From a checkpoint of a small image classifier: patch size [2, 2].
Rows from block 4 of a small image classifier, named by matrix and row number. Rows with one number belong to one neuron. Each number is 50 + 12 x the weight over its row's rms, rounded and kept within 0 to 99. All counts start at 0. After the name is the row's rms in percent of the matrix's.
After each neuron's rows are labels from the 100 images, of 14848, where the neuron reaches its highest value: "top examples" is what is common among them. Only what is clearly more common there than usual is listed. The data: microscope photos of single blood and bone marrow cells. In brackets: how many of the 100.
# fc1: MLP up (model.blocks.4.mlp.fc1.weight, 384x96), inputs 0-95
# fc2: MLP down (model.blocks.4.mlp.fc2.weight, 96x384, transposed), outputs 0-95

fc1.19 103:51 52 50 20 62 28 44 57 44 56 50 41 46 27 64 46 42 33 58 52 71 60 45 36 63 54 41 62 35 56 47 31 55 61 33 46 41 44 60 58 42 30 71 58 41 66 55 36 47 63 61 51 47 62 39 49 42 27 63 38 49 49 55 41 49 84 69 43 69 57 51 59 60 43 54 49 81 49 47 54 38 54 52 51 56 42 73 28 53 47 34 53 48 44 35 62
fc2.19 098:53 48 67 43 48 47 46 73 52 61 87 73 49 52 29 62 55 30 57 55 40 46 45 56 50 65 50 44 48 40 57 63 50 53 69 64 36 52 56 41 55 33 42 35 48 66 52 61 45 52 48 51 48 42 51 50 47 30 42 69 53 55 46 79 47 34 48 41 30 53 65 77 57 28 69 50 52 32 64 49 57 41 53 47 59 50 55 54 19 45 49 52 75 66 47 42
top examples: smear: peripheral blood (61)

fc1.367 097:50 24 45 66 28 15 37 53 36 51 34 52 45 85 43 40 60 53 48 57 38 47 21 49 61 64 33 47 42 59 20 42 50 41 50 48 48 62 65 53 45 47 62 49 50 52 44 72 47 41 59 47 59 50 50 60 63 60 77 58 48 34 61 56 41 50 45 70 57 42 48 40 46 51 65 54 58 40 66 64 62 51 47 45 58 39 56 42 34 34 70 55 46 48 48 64
fc2.367 091:69 78 48 50 65 44 51 42 62 36 58 23 55 78 70 67 42 51 40 52 50 64 52 75 35 65 55 33 58 45 49 36 58 56 64 50 43 41 37 45 31 71 57 52 53 47 71 43 56 54 63 57 68 59 51 42 40 54 29 61 62 34 55 44 57 51 36 53 41 65 50 30 55 67 47 47 45 31 52 47 31 48 29 56 51 52 31 61 57 60 45 51 50 38 53 29
top examples: smear: peripheral blood (38)

fc1.380 102:53 62 33 56 78 69 44 61 33 39 65 56 53 50 51 60 32 38 68 32 49 56 53 22 30 37 75 45 47 52 30 35 39 52 61 67 64 40 37 48 43 59 54 51 55 44 61 65 55 30 55 46 48 55 42 53 68 60 48 45 59 40 77 23 44 58 40 53 55 53 86 55 35 35 40 48 51 57 57 50 45 49 62 57 47 47 51 27 48 41 44 46 48 50 38 52
fc2.380 114:44 37 46 32 51 37 55 43 46 30 58 59 53 40 76 38 34 54 43 42 42 58 40 64 64 49 56 66 66 43 47 55 27 36 55 54 44 42 51 69 56 36 35 56 55 30 55 83 41 69 38 56 54 60 37 64 37 33 60 54 48 52 60 58 54 39 60 34 63 54 48 33 72 48 60 37 48 48 50 54 61 46 53 34 57 46 36 67 39 41 82 34 58 25 54 52
top examples: smear: peripheral blood (38)

fc1.93 100:42 51 71 52 50 40 76 45 70 60 48 45 35 44 51 46 25 54 59 52 47 61 34 60 50 54 55 54 34 55 38 46 62 44 49 54 33 47 36 40 85 48 41 44 25 52 50 48 60 47 45 76 50 52 76 43 69 50 53 47 43 53 74 54 51 57 67 51 48 42 44 88 26 47 35 54 35 46 51 39 55 39 50 52 60 36 40 45 36 62 50 55 48 52 68 35
fc2.93 093:51 45 58 65 54 65 55 53 60 50 53 61 43 57 38 72 60 72 44 73 35 54 47 57 29 21 29 40 53 45 52 50 51 55 42 47 50 55 60 62 51 70 28 51 51 33 62 52 49 49 61 54 50 37 42 42 31 47 38 46 27 65 53 40 73 52 28 64 51 43 77 59 32 52 42 34 61 38 53 37 61 62 46 40 45 38 54 79 53 48 55 38 35 59 64 64
top examples: cell type: plasma cell (31)

fc1.49 106:65 59 38 34 49 45 59 37 62 36 47 14 56 57 25 47 36 58 55 61 43 55 42 61 53 40 51 51 56 60 45 41 56 29 59 36 62 55 44 27 49 47 60 48 40 56 60 58 44 58 51 55 47 41 72 74 54 30 47 42 53 48 40 54 31 32 62 63 56 51 52 28 55 30 62 44 59 72 74 67 51 52 56 48 23 53 46 55 48 72 47 46 29 51 69 59
fc2.49 099:56 44 41 41 31 32 42 68 41 38 62 47 33 68 57 57 48 56 71 64 48 69 34 49 40 57 65 50 62 53 49 50 53 59 38 64 50 37 37 61 56 66 49 75 61 50 60 59 52 45 80 64 38 49 35 55 56 41 23 50 60 47 41 57 55 41 45 38 25 37 47 47 83 67 42 44 48 37 26 71 36 53 57 40 36 48 34 50 61 57 45 56 56 51 59 49
top examples: cell type: plasma cell (29)

fc1.139 115:26 43 66 41 59 56 40 64 54 50 45 47 30 47 69 50 44 24 46 64 63 41 45 50 53 48 34 78 58 68 58 54 51 34 56 46 42 43 13 67 38 50 35 51 62 51 56 40 46 51 62 46 73 32 53 45 57 47 38 41 50 40 71 39 52 58 51 56 53 85 34 36 59 56 74 39 56 42 49 43 39 60 61 45 43 50 60 53 43 41 50 69 48 36 67 55
fc2.139 091:49 51 44 59 56 47 50 39 54 40 39 23 43 53 54 60 40 49 48 59 46 61 43 61 42 46 44 50 35 64 35 29 54 30 45 67 52 48 54 49 62 48 47 46 59 43 46 69 52 08 38 52 53 53 72 51 26 53 71 76 56 43 63 50 47 27 80 46 38 47 46 59 42 38 75 64 50 54 53 50 55 35 35 59 63 75 52 59 40 59 48 45 41 52 35 59
top examples: cell type: plasma cell (28)

fc1.175 089:47 39 53 33 73 58 50 58 47 55 50 48 61 32 53 59 54 39 35 33 47 72 60 33 44 27 40 36 63 50 49 62 48 40 63 52 63 29 41 63 32 48 54 39 73 50 55 58 63 53 38 56 77 38 53 41 53 28 68 48 45 67 60 38 60 66 59 34 47 51 65 53 57 50 53 38 45 43 39 65 44 57 33 75 47 32 56 54 31 57 34 36 61 68 53 34
fc2.175 068:58 35 56 62 26 55 57 60 52 41 52 60 43 57 55 39 66 55 65 52 40 53 59 38 30 72 46 49 28 50 45 26 60 33 61 41 28 55 39 34 41 56 65 51 40 43 51 67 30 35 56 64 48 56 51 72 37 53 52 44 41 37 63 46 44 61 46 40 61 68 54 34 63 49 73 56 76 56 68 50 54 54 48 13 41 38 68 54 55 47 41 37 53 50 62 45
top examples: cell type: plasma cell (45)