python train.py --model="image classifier" --train_examples=194171 --horizontal_flip=true --num_classes=[17, 2] --arch="swin" --activation="gelu" --head_dim=16 --residual_init="none" --momentum=0.95 --adamw_lr_other_params=0.001 --final_lr_fraction=0 --warmup_steps=300
Rows from block 7 of a small image classifier, named by matrix and row number. Rows with one number belong to one neuron. Each number is 500 + 25 x the weight over its row's rms, rounded and kept within 0 to 999. All counts start at 0. Numbers have three digits each.
After each neuron's rows are labels from the 100 images, of 14848, where the neuron reaches its highest value: "responds to" is what is common among them. Only what is clearly more common there than usual is listed. The data: microscope photos of single blood and bone marrow cells. In brackets: how many of the 100.
# fc1: MLP up (model.blocks.7.mlp.fc1.weight, 768x192), inputs 0-63
# fc2: MLP down (model.blocks.7.mlp.fc2.weight, 192x768, transposed), outputs 0-63

fc1.522:526483504527508515492496498504496538514442496502514469539493507529533480490470526493422502514501457523477486496480468474506483483481491499474444518514503491474545483457494523487508497539512522
fc2.522:472490489524481501482510489491474537507528489547508469513504535479476538467509472525553511537519515542540474531542473527470518485468508502485490559464480498527476500516447513508523501491519514
responds to: cell type: segmented neutrophil (64)

fc1.134:467553493530475501490525514470579444524472488527488507471526464539523471468546509507484511472501483480495515471482492486498516505471492494506494477513538569471488510463541504494507455467501526
fc2.134:528495535487488521475434532500495522512496514487505536502491529513505531547514499508498517483515472535471506492526520473521457452522521513481496486479498491510473536502473492508476492444538473
responds to: cell type: eosinophil (98)

fc1.535:461505486491505505516483501503482524529523516466493494501566505492488504478489544505456476507519531517557493534498530455501497436460506504491485495518467520513531489491503471481456544484517532
fc2.535:538520515513489513510462445504510518526528488529473491475491450513504522506549516517536526490521502476514520502531491493500519499535476475547490511502490455507455496504536542495500469494486466
responds to: cell type: monocyte (28); cell type: blast (26)

fc1.510:493464530488524517471533472477487504522516513504484477495472552455476452517483475504492487525501458501506493547506517503500444471505490533551479521502518540435478514497471492463480481502524486
fc2.510:502483521468530483494509514542515502528487487507523487486530525480531554506513485508441513461508492504519488496511488497493520445511502509511440490526555496467540477479484461557481504545481502
responds to: cell type: blast (48); cell type: artefact (26)

fc1.195:454534455498490525548530553482519480497547475486494509529466538518487497502538495502486521494472498476511478467521493474522519500484497468495557515532489518533521503489521503499472483488488519
fc2.195:476511501496538506500483519487475505481455504532539517512559481522497518504470475474529485507539490513492468516510531511480509506465511530522444504515523495493537511498482529493486487489525440
responds to: cell type: blast (37)

fc1.368:473524532511490460517503550506486480510547554485467503501500503504492473499505475534467474477533557488523482489499492479465539481486473446498458495492464473531517487466462534528518496523480468
fc2.368:507483470490531523519527471480508473488482488488468515523503473506482548521519524488492512521527467550488461450535557514504534485515554513510505501478509523499493558505523409521451498522545488
responds to: cell type: proerythroblast (63)

fc1.720:536499526492509504458477465492503512521505508572502446492508511518479524517516487523466542500499525506507455498534525513471503462504526505490477459488511506520560519491462483469459499509579509
fc2.720:493478491507475497501473507458523565500507498450465548499484521507501517527462470471472537535484502522527494452488507482516526519472479521530486488479497490466494487540494562506518482523496483
responds to: cell type: segmented neutrophil (75)

fc1.420:465484520512542476526504512563470509502478479477528518490494479437481524486515529485496540481490480538487505492517460471552520490539520539508508488547480516456506493496504497471471476549484485
fc2.420:525544479524494501479459482503525507528513501521499461486520503503530483485505508503481509505482526512496486491434532498464501502530532503537490483496475507531493477517494533498501515486501509
responds to: cell type: lymphocyte (78)

fc1.35:493476499530508494484512499508482528435535528542543476497501469520516536485487490460522504519487501510514489494512531515508532510479480504485507539490514498527547528494495509513504459514512455
fc2.35:465472513494511489468523534536488493565491471480474532537482539504462506508539511516532480535508509510525512544503436524491496494516490505505465524498508547474509488490479512498497491495499520
responds to: cell type: blast (39)

fc1.340:539531480468490515474512534492520522438468511484476480500527496492481473489503474483541495539483506505476537482502504482516496439483479499508502467492498535510474516502524545468497440513438497
fc2.340:502484478474525490516469542556446515522512503554496502491547506483513537498499497481517458534506518495507533504513486465533490508464517502515487495580532528550547564483519487500511491495501485
responds to: smear: peripheral blood (97); cell type: lymphocyte (47); cell type: segmented neutrophil (42)

fc1.77:529496526538489490511496503533467511518503492522475454512525508480496497493492481499463485481477452487489525518479487504491497456483536543472476541475480453489508469475492489510470496490534505
fc2.77:452499464486492456476479505485536514493505503529495523511510448549523513537541512467509517512495502519466485476516519464551471511526469517482550527506512499522498507531540501452484538522504494
responds to: cell type: erythroblast (40)

fc1.641:445549501534518534482480506499460477511509443494516460530517495485462499493504542501507461505502486496486525498509509502500527464538524506495504497493486510483534501483514488524501512523506488
fc2.641:531463517467500514449468461472520522557508553489477456511483476495433457484504507510491495513495495508487498504496505496511452508479508491525487493522497518499494505519534532463516548517467530
responds to: smear: peripheral blood (39); cell type: monocyte (25)

fc1.634:482518512489516499499507551499553468502504583514505493508495477491474498475464531472488533452497519510521532505470499486475544503481507524468509517484480517562565510520492530510504466490493490
fc2.634:537531481507513486517539469541485490491494509574484523495527454493475527499517549515532520510534499457487464517513513467483529502515480527509490494492484525470484526485489428519490550536468495
responds to: cell type: proerythroblast (33)

fc1.329:482487543548499445530511519488469494503485503471445454550527506485516488469489505471509502468545457466530454477505504440508454499477480538522480504525496508463517486476498495513501516489520509
fc2.329:485470497439514484477525499511526548526510513496538549487473485491503515478552477504460496476515496512499499501495496549472477454505484505534516478484523469498523500504474559497507499534507440
responds to: cell type: blast (28)

fc1.127:488484513447492486517534538506517501515505505466462476509532547500490508479498517494518484462524519535491499481558522499497450488469513465475479516514463532511537499480506559502480490498535531
fc2.127:511481511493483500501496496464508482480468514497507491497494542514486479514512481487514465520480482507513498491476500459538542517483504481472501494452485443521528531482461515477495509451494541
responds to: cell type: plasma cell (48)

fc1.272:499525502541523515499538510491517465506517515475486493484504534493493488543511468495514465504470525456528491494509504493472500475498485523490464524487482558506500490511552480492492510484470530
fc2.272:496528492508466489537485494548469473484539489497497491498489525535467467490498431488488513513509532504500538496511498524468538519466511524528480506494437475514479503498447521524462561532513524
responds to: cell type: plasma cell (52)

fc1.210:459455447518478477533450492491483511495454508543480484501484461563504487525475474501496525509502492527495483506530466502511480501507509453488421512500519477537501536462496551524505514492487494
fc2.210:531526523495462504445515529528493503479528511514508521485477512510508528472498523523494472518478428494518507514488467447495510489459518496464530514483510505497490509526465435469471431522490521
responds to: cell type: segmented neutrophil (47); cell type: lymphocyte (34)

fc1.484:511487474513553524551502504459492520497541512508541491481495445493534485489490478524485499490509503532465469455500464507471491465552525506531461529488525496479544520466475477474502508483474510
fc2.484:461473488512518525511496450512503489506509499505460507485475510489470502525469525501489550498482486518526494524488528539525501515478475473488499524517491526526508524585490495506466528509472491
responds to: cell type: monocyte (55); smear: peripheral blood (52)

fc1.693:443523502497466482492481542495533517502482505503490480470498443507520512516536479480523439503514467516481475517499510499497501509527517509444529490548456574518532472514452529506504485502492466
fc2.693:474492497551484517483497466545465514463522525529449547552507519506490474485523529492503467474494501460482472442489538435455557485482501468513499497533495462496505478504533463496514520496516517
responds to: smear: peripheral blood (36); cell type: eosinophil (28)

fc1.274:505433464503505499459501484520504527511512526512472495524486483495550463458492492477501454515475475500506487505508466520523538473492478489505481551517506535517493477457455502503539500533519461
fc2.274:427482500540504479499502507493466506435484459483526498499549521523493515481530467516501494479477500496491476488543471525490486520463521537520523554478498460499465489528469530527520482450555530
responds to: cell type: basophil (40); smear: peripheral blood (37)

fc1.369:437534515515530511532502501473510460502533487508487493520503442510482494513499500507486502497493574540477495473534494462481524507476512484491514516497468477540496521468501478526521487531475522
fc2.369:507470494464565480479546466507493474542475517545523504502484500504472532464518525539521529492523479506466517522567507489475539495505523468502460466527497472477501488492542456491500510458518470
responds to: cell type: myeloblast (31); cell type: blast (31); cell type: proerythroblast (26)

fc1.71:486488475522500480490520542451522446502473524465515456480441540502500482525514494521558480488501495477473492549491476501528488503490497525504474491487495452514467500487503504444531515522513475
fc2.71:473503477507503501489479464557491527488545483526518470529501519525506531494501488517516489519480501534507498461472544517515494472461511509474512510490460534504480484506491503544536522525526533
responds to: cell type: eosinophil (46)

fc1.298:490504488550475530482537497525496541516488503518485516535487509511485523530503489493487507498491465480456533471451502472499484489489553523494470509496507459491493482493486498468494486529524506
fc2.298:488472473494477508482446467507537488502524486496484478487466489526500485500506523505518482501503472522552500498518493471527460528500533471529534447505497463477507521479536508484479522507489483
responds to: cell type: myelocyte (49)

fc1.431:513499517522485488464506525455506465471511495500493508501515505503520513458553447513485513489484497549491468494532519498451469508522515500518527518516534548504498508487459508485485411539490481
fc2.431:506499544495503556516497465493509504506510505507511520500515510521491516499507522490489493516523462521528535547460508520537463466452450474467501481477476526519467544511496490513477470505525474
responds to: cell type: eosinophil (85)

fc1.27:479494494494490493477504529497486464474502483491529495523473532494480518422518478523528520505499497516524467516493505484523518500539465464493494518513509546486523525500501524468538498513549509
fc2.27:476487529513538478502518489489546536550493565506516489469509497553484501492452502490492478499472510464470485468461499515460508486494498509506482520495519512457514482522456460502519508510499485
responds to: cell type: blast (37)

fc1.235:476512512488516514505505475490524452499482535480500487501513472527519461458524502505540441506506483502458502468501500487475523502476479490437470502505455541485572514469498509481517530541490506
fc2.235:494489506469513487473545471495520500559509463507552448512519568529531472508508517578499504532503531511508492488515482476480501481500556494514508496498545492506503512488547503506513481498490453
responds to: cell type: artefact (67)

fc1.83:487499520489456462476507524551531500502416501486476519542519502513535485512475502441471498491501475456501511490561499498505505544479519507490525517478520520498521540518478509495493460524482495
fc2.83:500484480565482548499511510525512464482575512507499512490456471471439511518501551538509482538474515518500511487453486481466546475488493486534498503519491492521520504487496504498508479516514514
responds to: cell type: artefact (27)

fc1.351:448529482534470475495557537500552497485486465542466537501550488484470546466479494443499529529464539530534492493489531510521482461491472515500486505481465540505463450498518501534512469499483521
fc2.351:580497473490524500521518515502474508532447554499528493454492509472479501528557533524450482450523519447463506437497483484482488519524475548511529529531533493505529468478527508476500580474499509
responds to: cell type: lymphocyte (34)

fc1.148:505457528507537485430493489513489489468503489550502528508515499472462476525520492493496461497519533497500521477507509499504434480492557526469512491485536488558504546538499533532498523494536512
fc2.148:518523517494503476509516476469509550513530468517487510485487463521523526527493522487519504485451519533513496479464499503464504494486484469499487552516479483525512527482483456488519493494492554
responds to: cell type: band neutrophil (28)

fc1.47:519460493493530481515493444548515485513475499466499492564530458510508515544518492512518514517495491483516477524516492514525482482509477489488497495494483480461488504436485509546461540498488518
fc2.47:526533498519470524511527545519501519505495516512507509496531500496465578480500518514508510503484536516477447461500523469496466519451490444502485521516524542535502499513496458499509485517496551
responds to: smear: peripheral blood (86); cell type: segmented neutrophil (58)

fc1.462:530485497524493536463541539519467499473509495508514515495476528511506515473500510523523472484528508493494465503503524498496522487491486481509479483481518498456446488489490445464529539547536512
fc2.462:508536429499490535496532482500497505497498505490465484530509478495484496494519509434495475504493517496495483496501483530482516484481507512484550495520526538528487516496472515583513478509494516
responds to: smear: peripheral blood (51); cell type: eosinophil (37)

fc1.206:520542496502526481488547453545472507530480502502442502507495490507502523533496472469496478467498480528488539511482464510495473482533438563481445517494509517454472510491453476504498525480511529
fc2.206:489484509479453509539461530540498473487491482542477502454560484510522503517499528454496503475505500491481461508512511467458515547538542467554540499515504520489515488487457503496508484531454490
responds to: cell type: myelocyte (35)

fc1.415:530483479468558496500489470490484506510511478494467478438495463497508476520524503494511489511540488518473506500531476504439511467469488518480515467518494501528505515492533556514475528545509485
fc2.415:504462488496547524557493522460514553506509480500478523500509529485498512470498532542512476475497509440525515494503505502495489513478486499483455524508513525502541530478499502504511505442494523
responds to: cell type: plasma cell (82)

fc1.284:495496481485490520516530548529493471524444516491509497451490486525487518518521510497492457490444534510445491468504488502511513472478465493504496538525504549536493519491484518488483453486495471
fc2.284:476578494496522538500511532520499475501506469547505473549493555498528494493499512520516475441474526503565553555526495517481552489468449522465484522516493556480556484469444497513493479515463503
responds to: cell type: blast (60)

fc1.546:545458493465476517502536473500515527503490456444459508483466541503494527518523486452501522504488519489447503522510528509465516498490521500554532471486485495534490506477453430486465482512512552
fc2.546:490459485498497514530499519492519537523492510511492512472456510510503497481522507535418472498490475471490498535545518496515474535495510587469511538549517492491539456559516487521506507479498474
responds to: cell type: artefact (55)

fc1.120:513487478524475520488471519467580509522480488485514516501462517479522507462522478426449550479505506536503522454485485494521510467482514495496508513514518508497504518525497518517521543494516516
fc2.120:513546476506499495496473444476497492472542535513501488441526493463504474506488530520544511483534511497494550517505541504495513524510527503493516525522489466495477517503548534517483435510516455
responds to: cell type: lymphocyte (46)

fc1.216:502513527523521480529540517487491479518490523480527519515488510495515503470498482513457507483527549508486497480518502476496498488452510467490497500476485487545531511511527512530545457519460506
fc2.216:546508510527516514516514492554480487476488474478498520551514485488493476503499504496480476510538487511470512499529515499540483473488515510502489472493485484495469523538539439482443551491508438
responds to: cell type: proerythroblast (79)

fc1.240:505515517500454526552528493468516471515495527547485489531501461486515499527531461466473533512505536472473494518490479500509504475487497529501515506523540534506510516473541469523482465524488537
fc2.240:492478546508473508521480527500479461448502467476490464538525560507489520541528504507503522476458467504503515503511545486519483551455499470515507504511516503506517480483471501535468492500529513
responds to: cell type: band neutrophil (29)

fc1.580:550488502522542518484507460495526475510554495477458472476542513484524488504524479501459494497511511481495511561487490506488514491524554532494473512540491512489482498508539547482537476536557501
fc2.580:525499517490477458500488518464491532516477490524527503532472499505517464514485472457538509490491456503493525499462482534498462525480496518540484469460516522535500547485509499495533491495489513
responds to: cell type: plasma cell (72)

fc1.159:508518492526473528479539524513505479480508481513498481482477527469534521514484479493517499468481512512540522544479486500476521469492525523466542503550495524528479522467533466499527507501498521
fc2.159:482512543495571485522470509434508494470496470464457498461550474488519473442486519470527509513506488514534497479499455522519502476490537515481450488502516495541534492524505496527546508444487444
responds to: cell type: platelet (100); smear: peripheral blood (100)

fc1.538:492530475450525501480488496504537500499478498575460486553501480527517522461519516494474538442490528499497479498519498485548506429483513512482482549482514474498489540469479508478520456505477513
fc2.538:531496522513501513510496533462504526509518537506501505483456490450490497497483480494503509484525517504499489488518494526467566509533453456485506491463517504534558473518515485488508509487498487
responds to: cell type: blast (46)

fc1.170:495498471479514446496529530501491443502491478531524549484501481495494518480498504555508475480492520474467496519460482516501468475516523484539472516505522465535484516500499482483476521480514506
fc2.170:490456510478490521542498504506536518516503504467547535474487493446524491503480479504503508497468478513498498542459479479494535515522495483459488494492493529461520513527550479569513508455498512
responds to: cell type: lymphocyte (70)

fc1.689:482464518497558456541490480491483507510549515525498495483530446505500457511464549501524509468541494490526522486529529507489492514495549502485437536529496512487541496487441517474500490521474512
fc2.689:505468522507514482487482503511534499495514475526489490472477487485482526505550447540492491517508525515463497536492510486531518487522484464509479491497485495495497476508504492505458482508455481
responds to: cell type: monocyte (36); cell type: blast (33)

fc1.268:505496513519508567485528490526478559497503507502504492535462504481473542493535528496501533445502528510492560511501472478499529493484501506497479482503523489489565529513490487480516498477503517
fc2.268:525456479518513488510477437488479454504542502517484440517489506477477477527505494511508455531499484485465500497484500499492479457474523518501497508482458502499477506528501504499510525505532513
responds to: cell type: monocyte (33)

fc1.679:469515535486515468515488477490498496490520508518490461495477536520568474500511484462471512505502479512442470523488507484516455516496491474493510475513456467540524493479537530507499516545504566
fc2.679:475488490514524469471494520487503515537444509506514486489451494456535461449511497523491538471474496523523493497502516520507493467519545488460473516523487542506506493532495495510492518496455509
responds to: cell type: plasma cell (56)

fc1.532:504560518468508506468537486516496554467489521533491499544501517476496505520530487490447521476509477496480496501503529519465454469484525457456482465486479482547499496504521486473502529484523497
fc2.532:465469525496526503509484481485492497519507458514521472520532545569540477508505490509545487478501479476530486480508479547526542510484512572534478503515488486523512488471429500519482488511482495
responds to: cell type: erythroblast (94)

fc1.4:517504490495514492498529489490500548502474531519479536502486537490511474472486518546482492513506522487506529503530430471448537468530448543510521506484514467536469510467484491498473490521443548
fc2.4:510473510490511508474508521499504509446498474502481487523504502498533494531522531470457478499478513526520532517496455490520441490480527447484529473486542488545510506505535499475507521491523476
responds to: cell type: proerythroblast (41); cell type: plasma cell (30)

fc1.405:532506521498521525509501494491486491512538459504521461509470440515486527434474517498526514513466522474486492517499524483479536498493482546496530473488496466608496523523474503479495451540499501
fc2.405:490481486479465451488521527515503487517506500524509523463517521487539482534515507525538513525487500536498504484485509465457481477430493489490522500508534519467523468487553483521529524509450513
responds to: cell type: artefact (25)

fc1.352:516518485478492497518512490514524491474436516423531503491508507499472481513528511436499516512511488500471506528476501521510468482473482480478467499502489492509510497489512472533461530497436521
fc2.352:523489514513479486502498512529497533513558567531465476522564503514485537483533506552477511494471508531470525499516494472498518490495481453553488512519529507490479488481477490489494493503533532
responds to: smear: peripheral blood (94); cell type: lymphocyte (39); cell type: myeloblast (33)

fc1.507:536522440511522510496496529552501525591508501505475481474554497525513474500496518501527526480460530500488533494501479487511554475516497510518498521542493467504502443505499495508502505479512494
fc2.507:468466515536487547490533436476491465430533533487468500545493509551492539498547517525535545515494502511546495542511484513505513460482513441494496554514493510481527516486509449491546509500515442
responds to: cell type: promyelocyte (35)

fc1.629:492518482489531478537497501475490487517495524459445481512498501503519546494540495511505551463513484490531495523505566484523477494460478548551494486466530509511486534453525514503451498513541483
fc2.629:502468461470486499538519517541543495516491458512545506497525482528470497521499549493468509466527535531460522464458509520504484512496515479482529509516493472504468482462488501506477511492518557
responds to: cell type: band neutrophil (29)

fc1.339:502490518535496476567520479474524525496460491492457473504495487493513477511544499487515510511504538512494530513490496519500511475478549487500504494495471442510489500502479514478491515528499496
fc2.339:483511491478533526506457525528505494498482503509511509479544500491513520452485513468507526484470505498502543488479500519465507546502472506495491484472517531499485470546455523511511493485483471
responds to: cell type: erythroblast (45)

fc1.446:500501523514515517521483536528461521508501512535529472504504478493533513521513536512507529497506477527472507521501505481479457486491514488446457481478499501547467489492547493489477455529500527
fc2.446:504518484506475495472452488476484474494468506482500527482499506496538523532497470516490531486507471506479491465490506512507465472438535486522570523543504458508499493505472498496464484472491484
responds to: cell type: eosinophil (31); cell type: promyelocyte (29)

fc1.140:480542500497479512530498471482493499538511515506468507502497537506435531528509523490505472506486490495523433501479528522495480478518449490467486463494546540516479478490535490515488509526518512
fc2.140:514486504530525521505514546539508462474495499503528491486497505533496463494488507489459500495525543500513495501520540517489504518491521548488503502423477472516525501457500510527503521492471553
responds to: cell type: plasma cell (55)

fc1.653:477504502544494503533500482489513454500556493476463504512512521507478486533523481508469484510466527514489489529527503480526482499475480511531499496487457540505487488510508504521517476523454515
fc2.653:542487475516519547512507507502519493474524515445503513516522496496496478510473518504512473526512489485487516474546523514437493466487534462471489526453506520534470482492511490521492509485524479
responds to: cell type: proerythroblast (61)

fc1.643:471495468516514491491564506529489468537504488522449532481541470493488473566513507492470479473474508519466496506524526491508459472469510543528457531496488528480512506525532499481497510527471509
fc2.643:522494531486486508539469538533461460504499500522494514505518505487508528501508528495481504473535514526485482547453484517463531529543504476516486498490479477477496465473488500528478461474475514
responds to: cell type: myelocyte (26)

fc1.306:504461533503445510492526524521482481528487448487503496470508495458495480458469485516472455435455493479498482520498500482489501551518494476514453457463496533501469495515460521476515449512420481
fc2.306:501515525506503520514475470428513509477492509524478553504453496572522481467507499493508483502489457525473485486483494500552490518512527511478569476502540461488472469508488492519506482537546518
responds to: cell type: proerythroblast (48)

fc1.736:514494518501493479498499525500502501512478505481457494533466493511490508521521502515543503433491500510508528461505497512491458529471519496457574527529499523453510475480523485513481499498483517
fc2.736:517520465539456468507515502492511504537544492495515470502519529491510448502519498532495462514540520512554524498478535538490510476518479483503465501480498514529508484496500527501491533475495521
responds to: cell type: band neutrophil (36)

fc1.564:493458545498453489443526522520466509500493520526502505496530500492490494471513499517477450498448483489460467505524489492472503516525521535492465502428501554495514479483496515483513498468475497
fc2.564:514513504487501526516491499456548479521490514506508512457508515558475483502502510468514523470506479528547496467483491481493541525520486475486508502455518460513483499533483527527517484512496497
responds to: cell type: eosinophil (47)

fc1.177:490467478471528459464492493451493501509496518504528498521459517493538528471513476497530504490487545499478493500501531526483479456476533531478488506511462483511491521475479548459536477518484544
fc2.177:475470491502468535501487488517479539456484540516486495481519504538538527509529451510510501532491464505508535524453495460551487539506513518517506527471514496505506494487493480522530508532510484
responds to: smear: peripheral blood (65); cell type: basophil (55)

fc1.124:493475478523510503530508484437520513507494502543529510496477510501515494509513468507527490532489494446498480507524504475423487517497455499534470447462475496511481511494499516502496518515488458
fc2.124:511480502477533489499499459534492532537507495451484528524504471480489453470586530552483544502545494495469521482453486552535502524501488535507475485533514508523498490504491504466517472467546479
responds to: smear: peripheral blood (81); cell type: segmented neutrophil (43)

fc1.498:496475491502469520529479502523517508531506475457493468547540485517521507490515470513465500489506467508457514497493497471477485442495508501486420487529491509516531513487523512494519491512492528
fc2.498:471535520532497509453538521473458524517494535547533500524488527499490474494454505500480499496509505511562494531462494499484485532500520511483497496467486508486504451497492486508516473483491506
responds to: cell type: plasma cell (70)

fc1.169:569467519466478527539517523505490511517514501490480497511499483468522517513529503498475506482466510449508500486474538461481507495488505486513530479495522487531500484554471526482510528489522526
fc2.169:500481536523493472519497525516495437545503495472560523523522514493497491489494469499503523473497532514565481532497488482501535488512470514501523517500518505486517508417520470457510431515466483
responds to: cell type: erythroblast (52)

fc1.96:498457454477487487510494473490487494509483506515467484519501469496488515511548486503452491513506467497512544500433509500464496474536519516555534491509511505502519511490512558494510492539552486
fc2.96:515490495459517490479511516505482503498480426546507503545512489512521516524491509485472441477475538494476510523457482466505515464488519475502512518517479505474470530511483519519480511497485512
responds to: cell type: band neutrophil (31)

fc1.440:502474512465445504509489460530491489513520510505464476460510454539492491510511527503466506517486515492521511522520492489470533482492497505528512482549454482491525495508521504521493513522469519
fc2.440:512484501498527488520501540507474517550525512531446493543548545485536453498439504474522533490502507521543534492527491527476505491476470493468483468483505510489515478539512476476486490475489461
responds to: cell type: segmented neutrophil (84)

fc1.118:525529490532482521473557461454491496500526478475518480494506512465485477499488520503469502517560476515490496482416481521509521494530489501475537482456478509530508472475456536477472515474524536
fc2.118:540495480532489449498496483527501481477493559523495472485500517472503549487514449516529506522469480489485518523518514491486507503504502475484490522470487456525511520514545490522485520506544515
responds to: cell type: plasma cell (76)

fc1.63:492500520505510497560470512460489500469481585495443487504481505471488518471480475524552495552499551535509487530503543482521457490504477498487499526488497497485522493433517500499504513477498513
fc2.63:500504496482468501489512513483489538467548465490522485480497524517446575495495500477501489509493495462492519502491462503480548501481496494480529503494504530507462444506519497500453504533514530
responds to: cell type: proerythroblast (32)

fc1.225:477482516458515537511525488507494483461494544478500498487516488493493500534503529431516478465523493481500502526520506520483492517523504538512536445480521509484596528475523491498507514481499526
fc2.225:486504520514551515499488477496452468465510459498465517501468521499494460474502455474515477483496509469494534507507491504512499455500467541512503482526445495506478506547484519519501513526498479
responds to: cell type: platelet (66); smear: peripheral blood (66)

fc1.19:530498469502534490481545501485509521500494540535483474496504524508512491505548498467478501516464492514515542553486516507477491473488501493521539563475497506516503503468491540450487486489508480
fc2.19:477463493443481519475508511502492500529484485478529536520519540523490436548538506455519530471470540509514515465516510475511490544488525521496490484500449539493462511508519537505477489556549454
responds to: cell type: segmented neutrophil (86)

fc1.18:506477461510493472520478478505512526533494496505502464557488521475520500497507464485536486496515510524509515486409515469496525514483486525478509494485502548500524529511496483486516504511476530
fc2.18:485478501512462549483481510498492480513501530537481535505496527465509556518491579454499503479500491507563484525496504495486489524498503505536491479483529481467529492504497534501508456525508478
responds to: cell type: promyelocyte (26)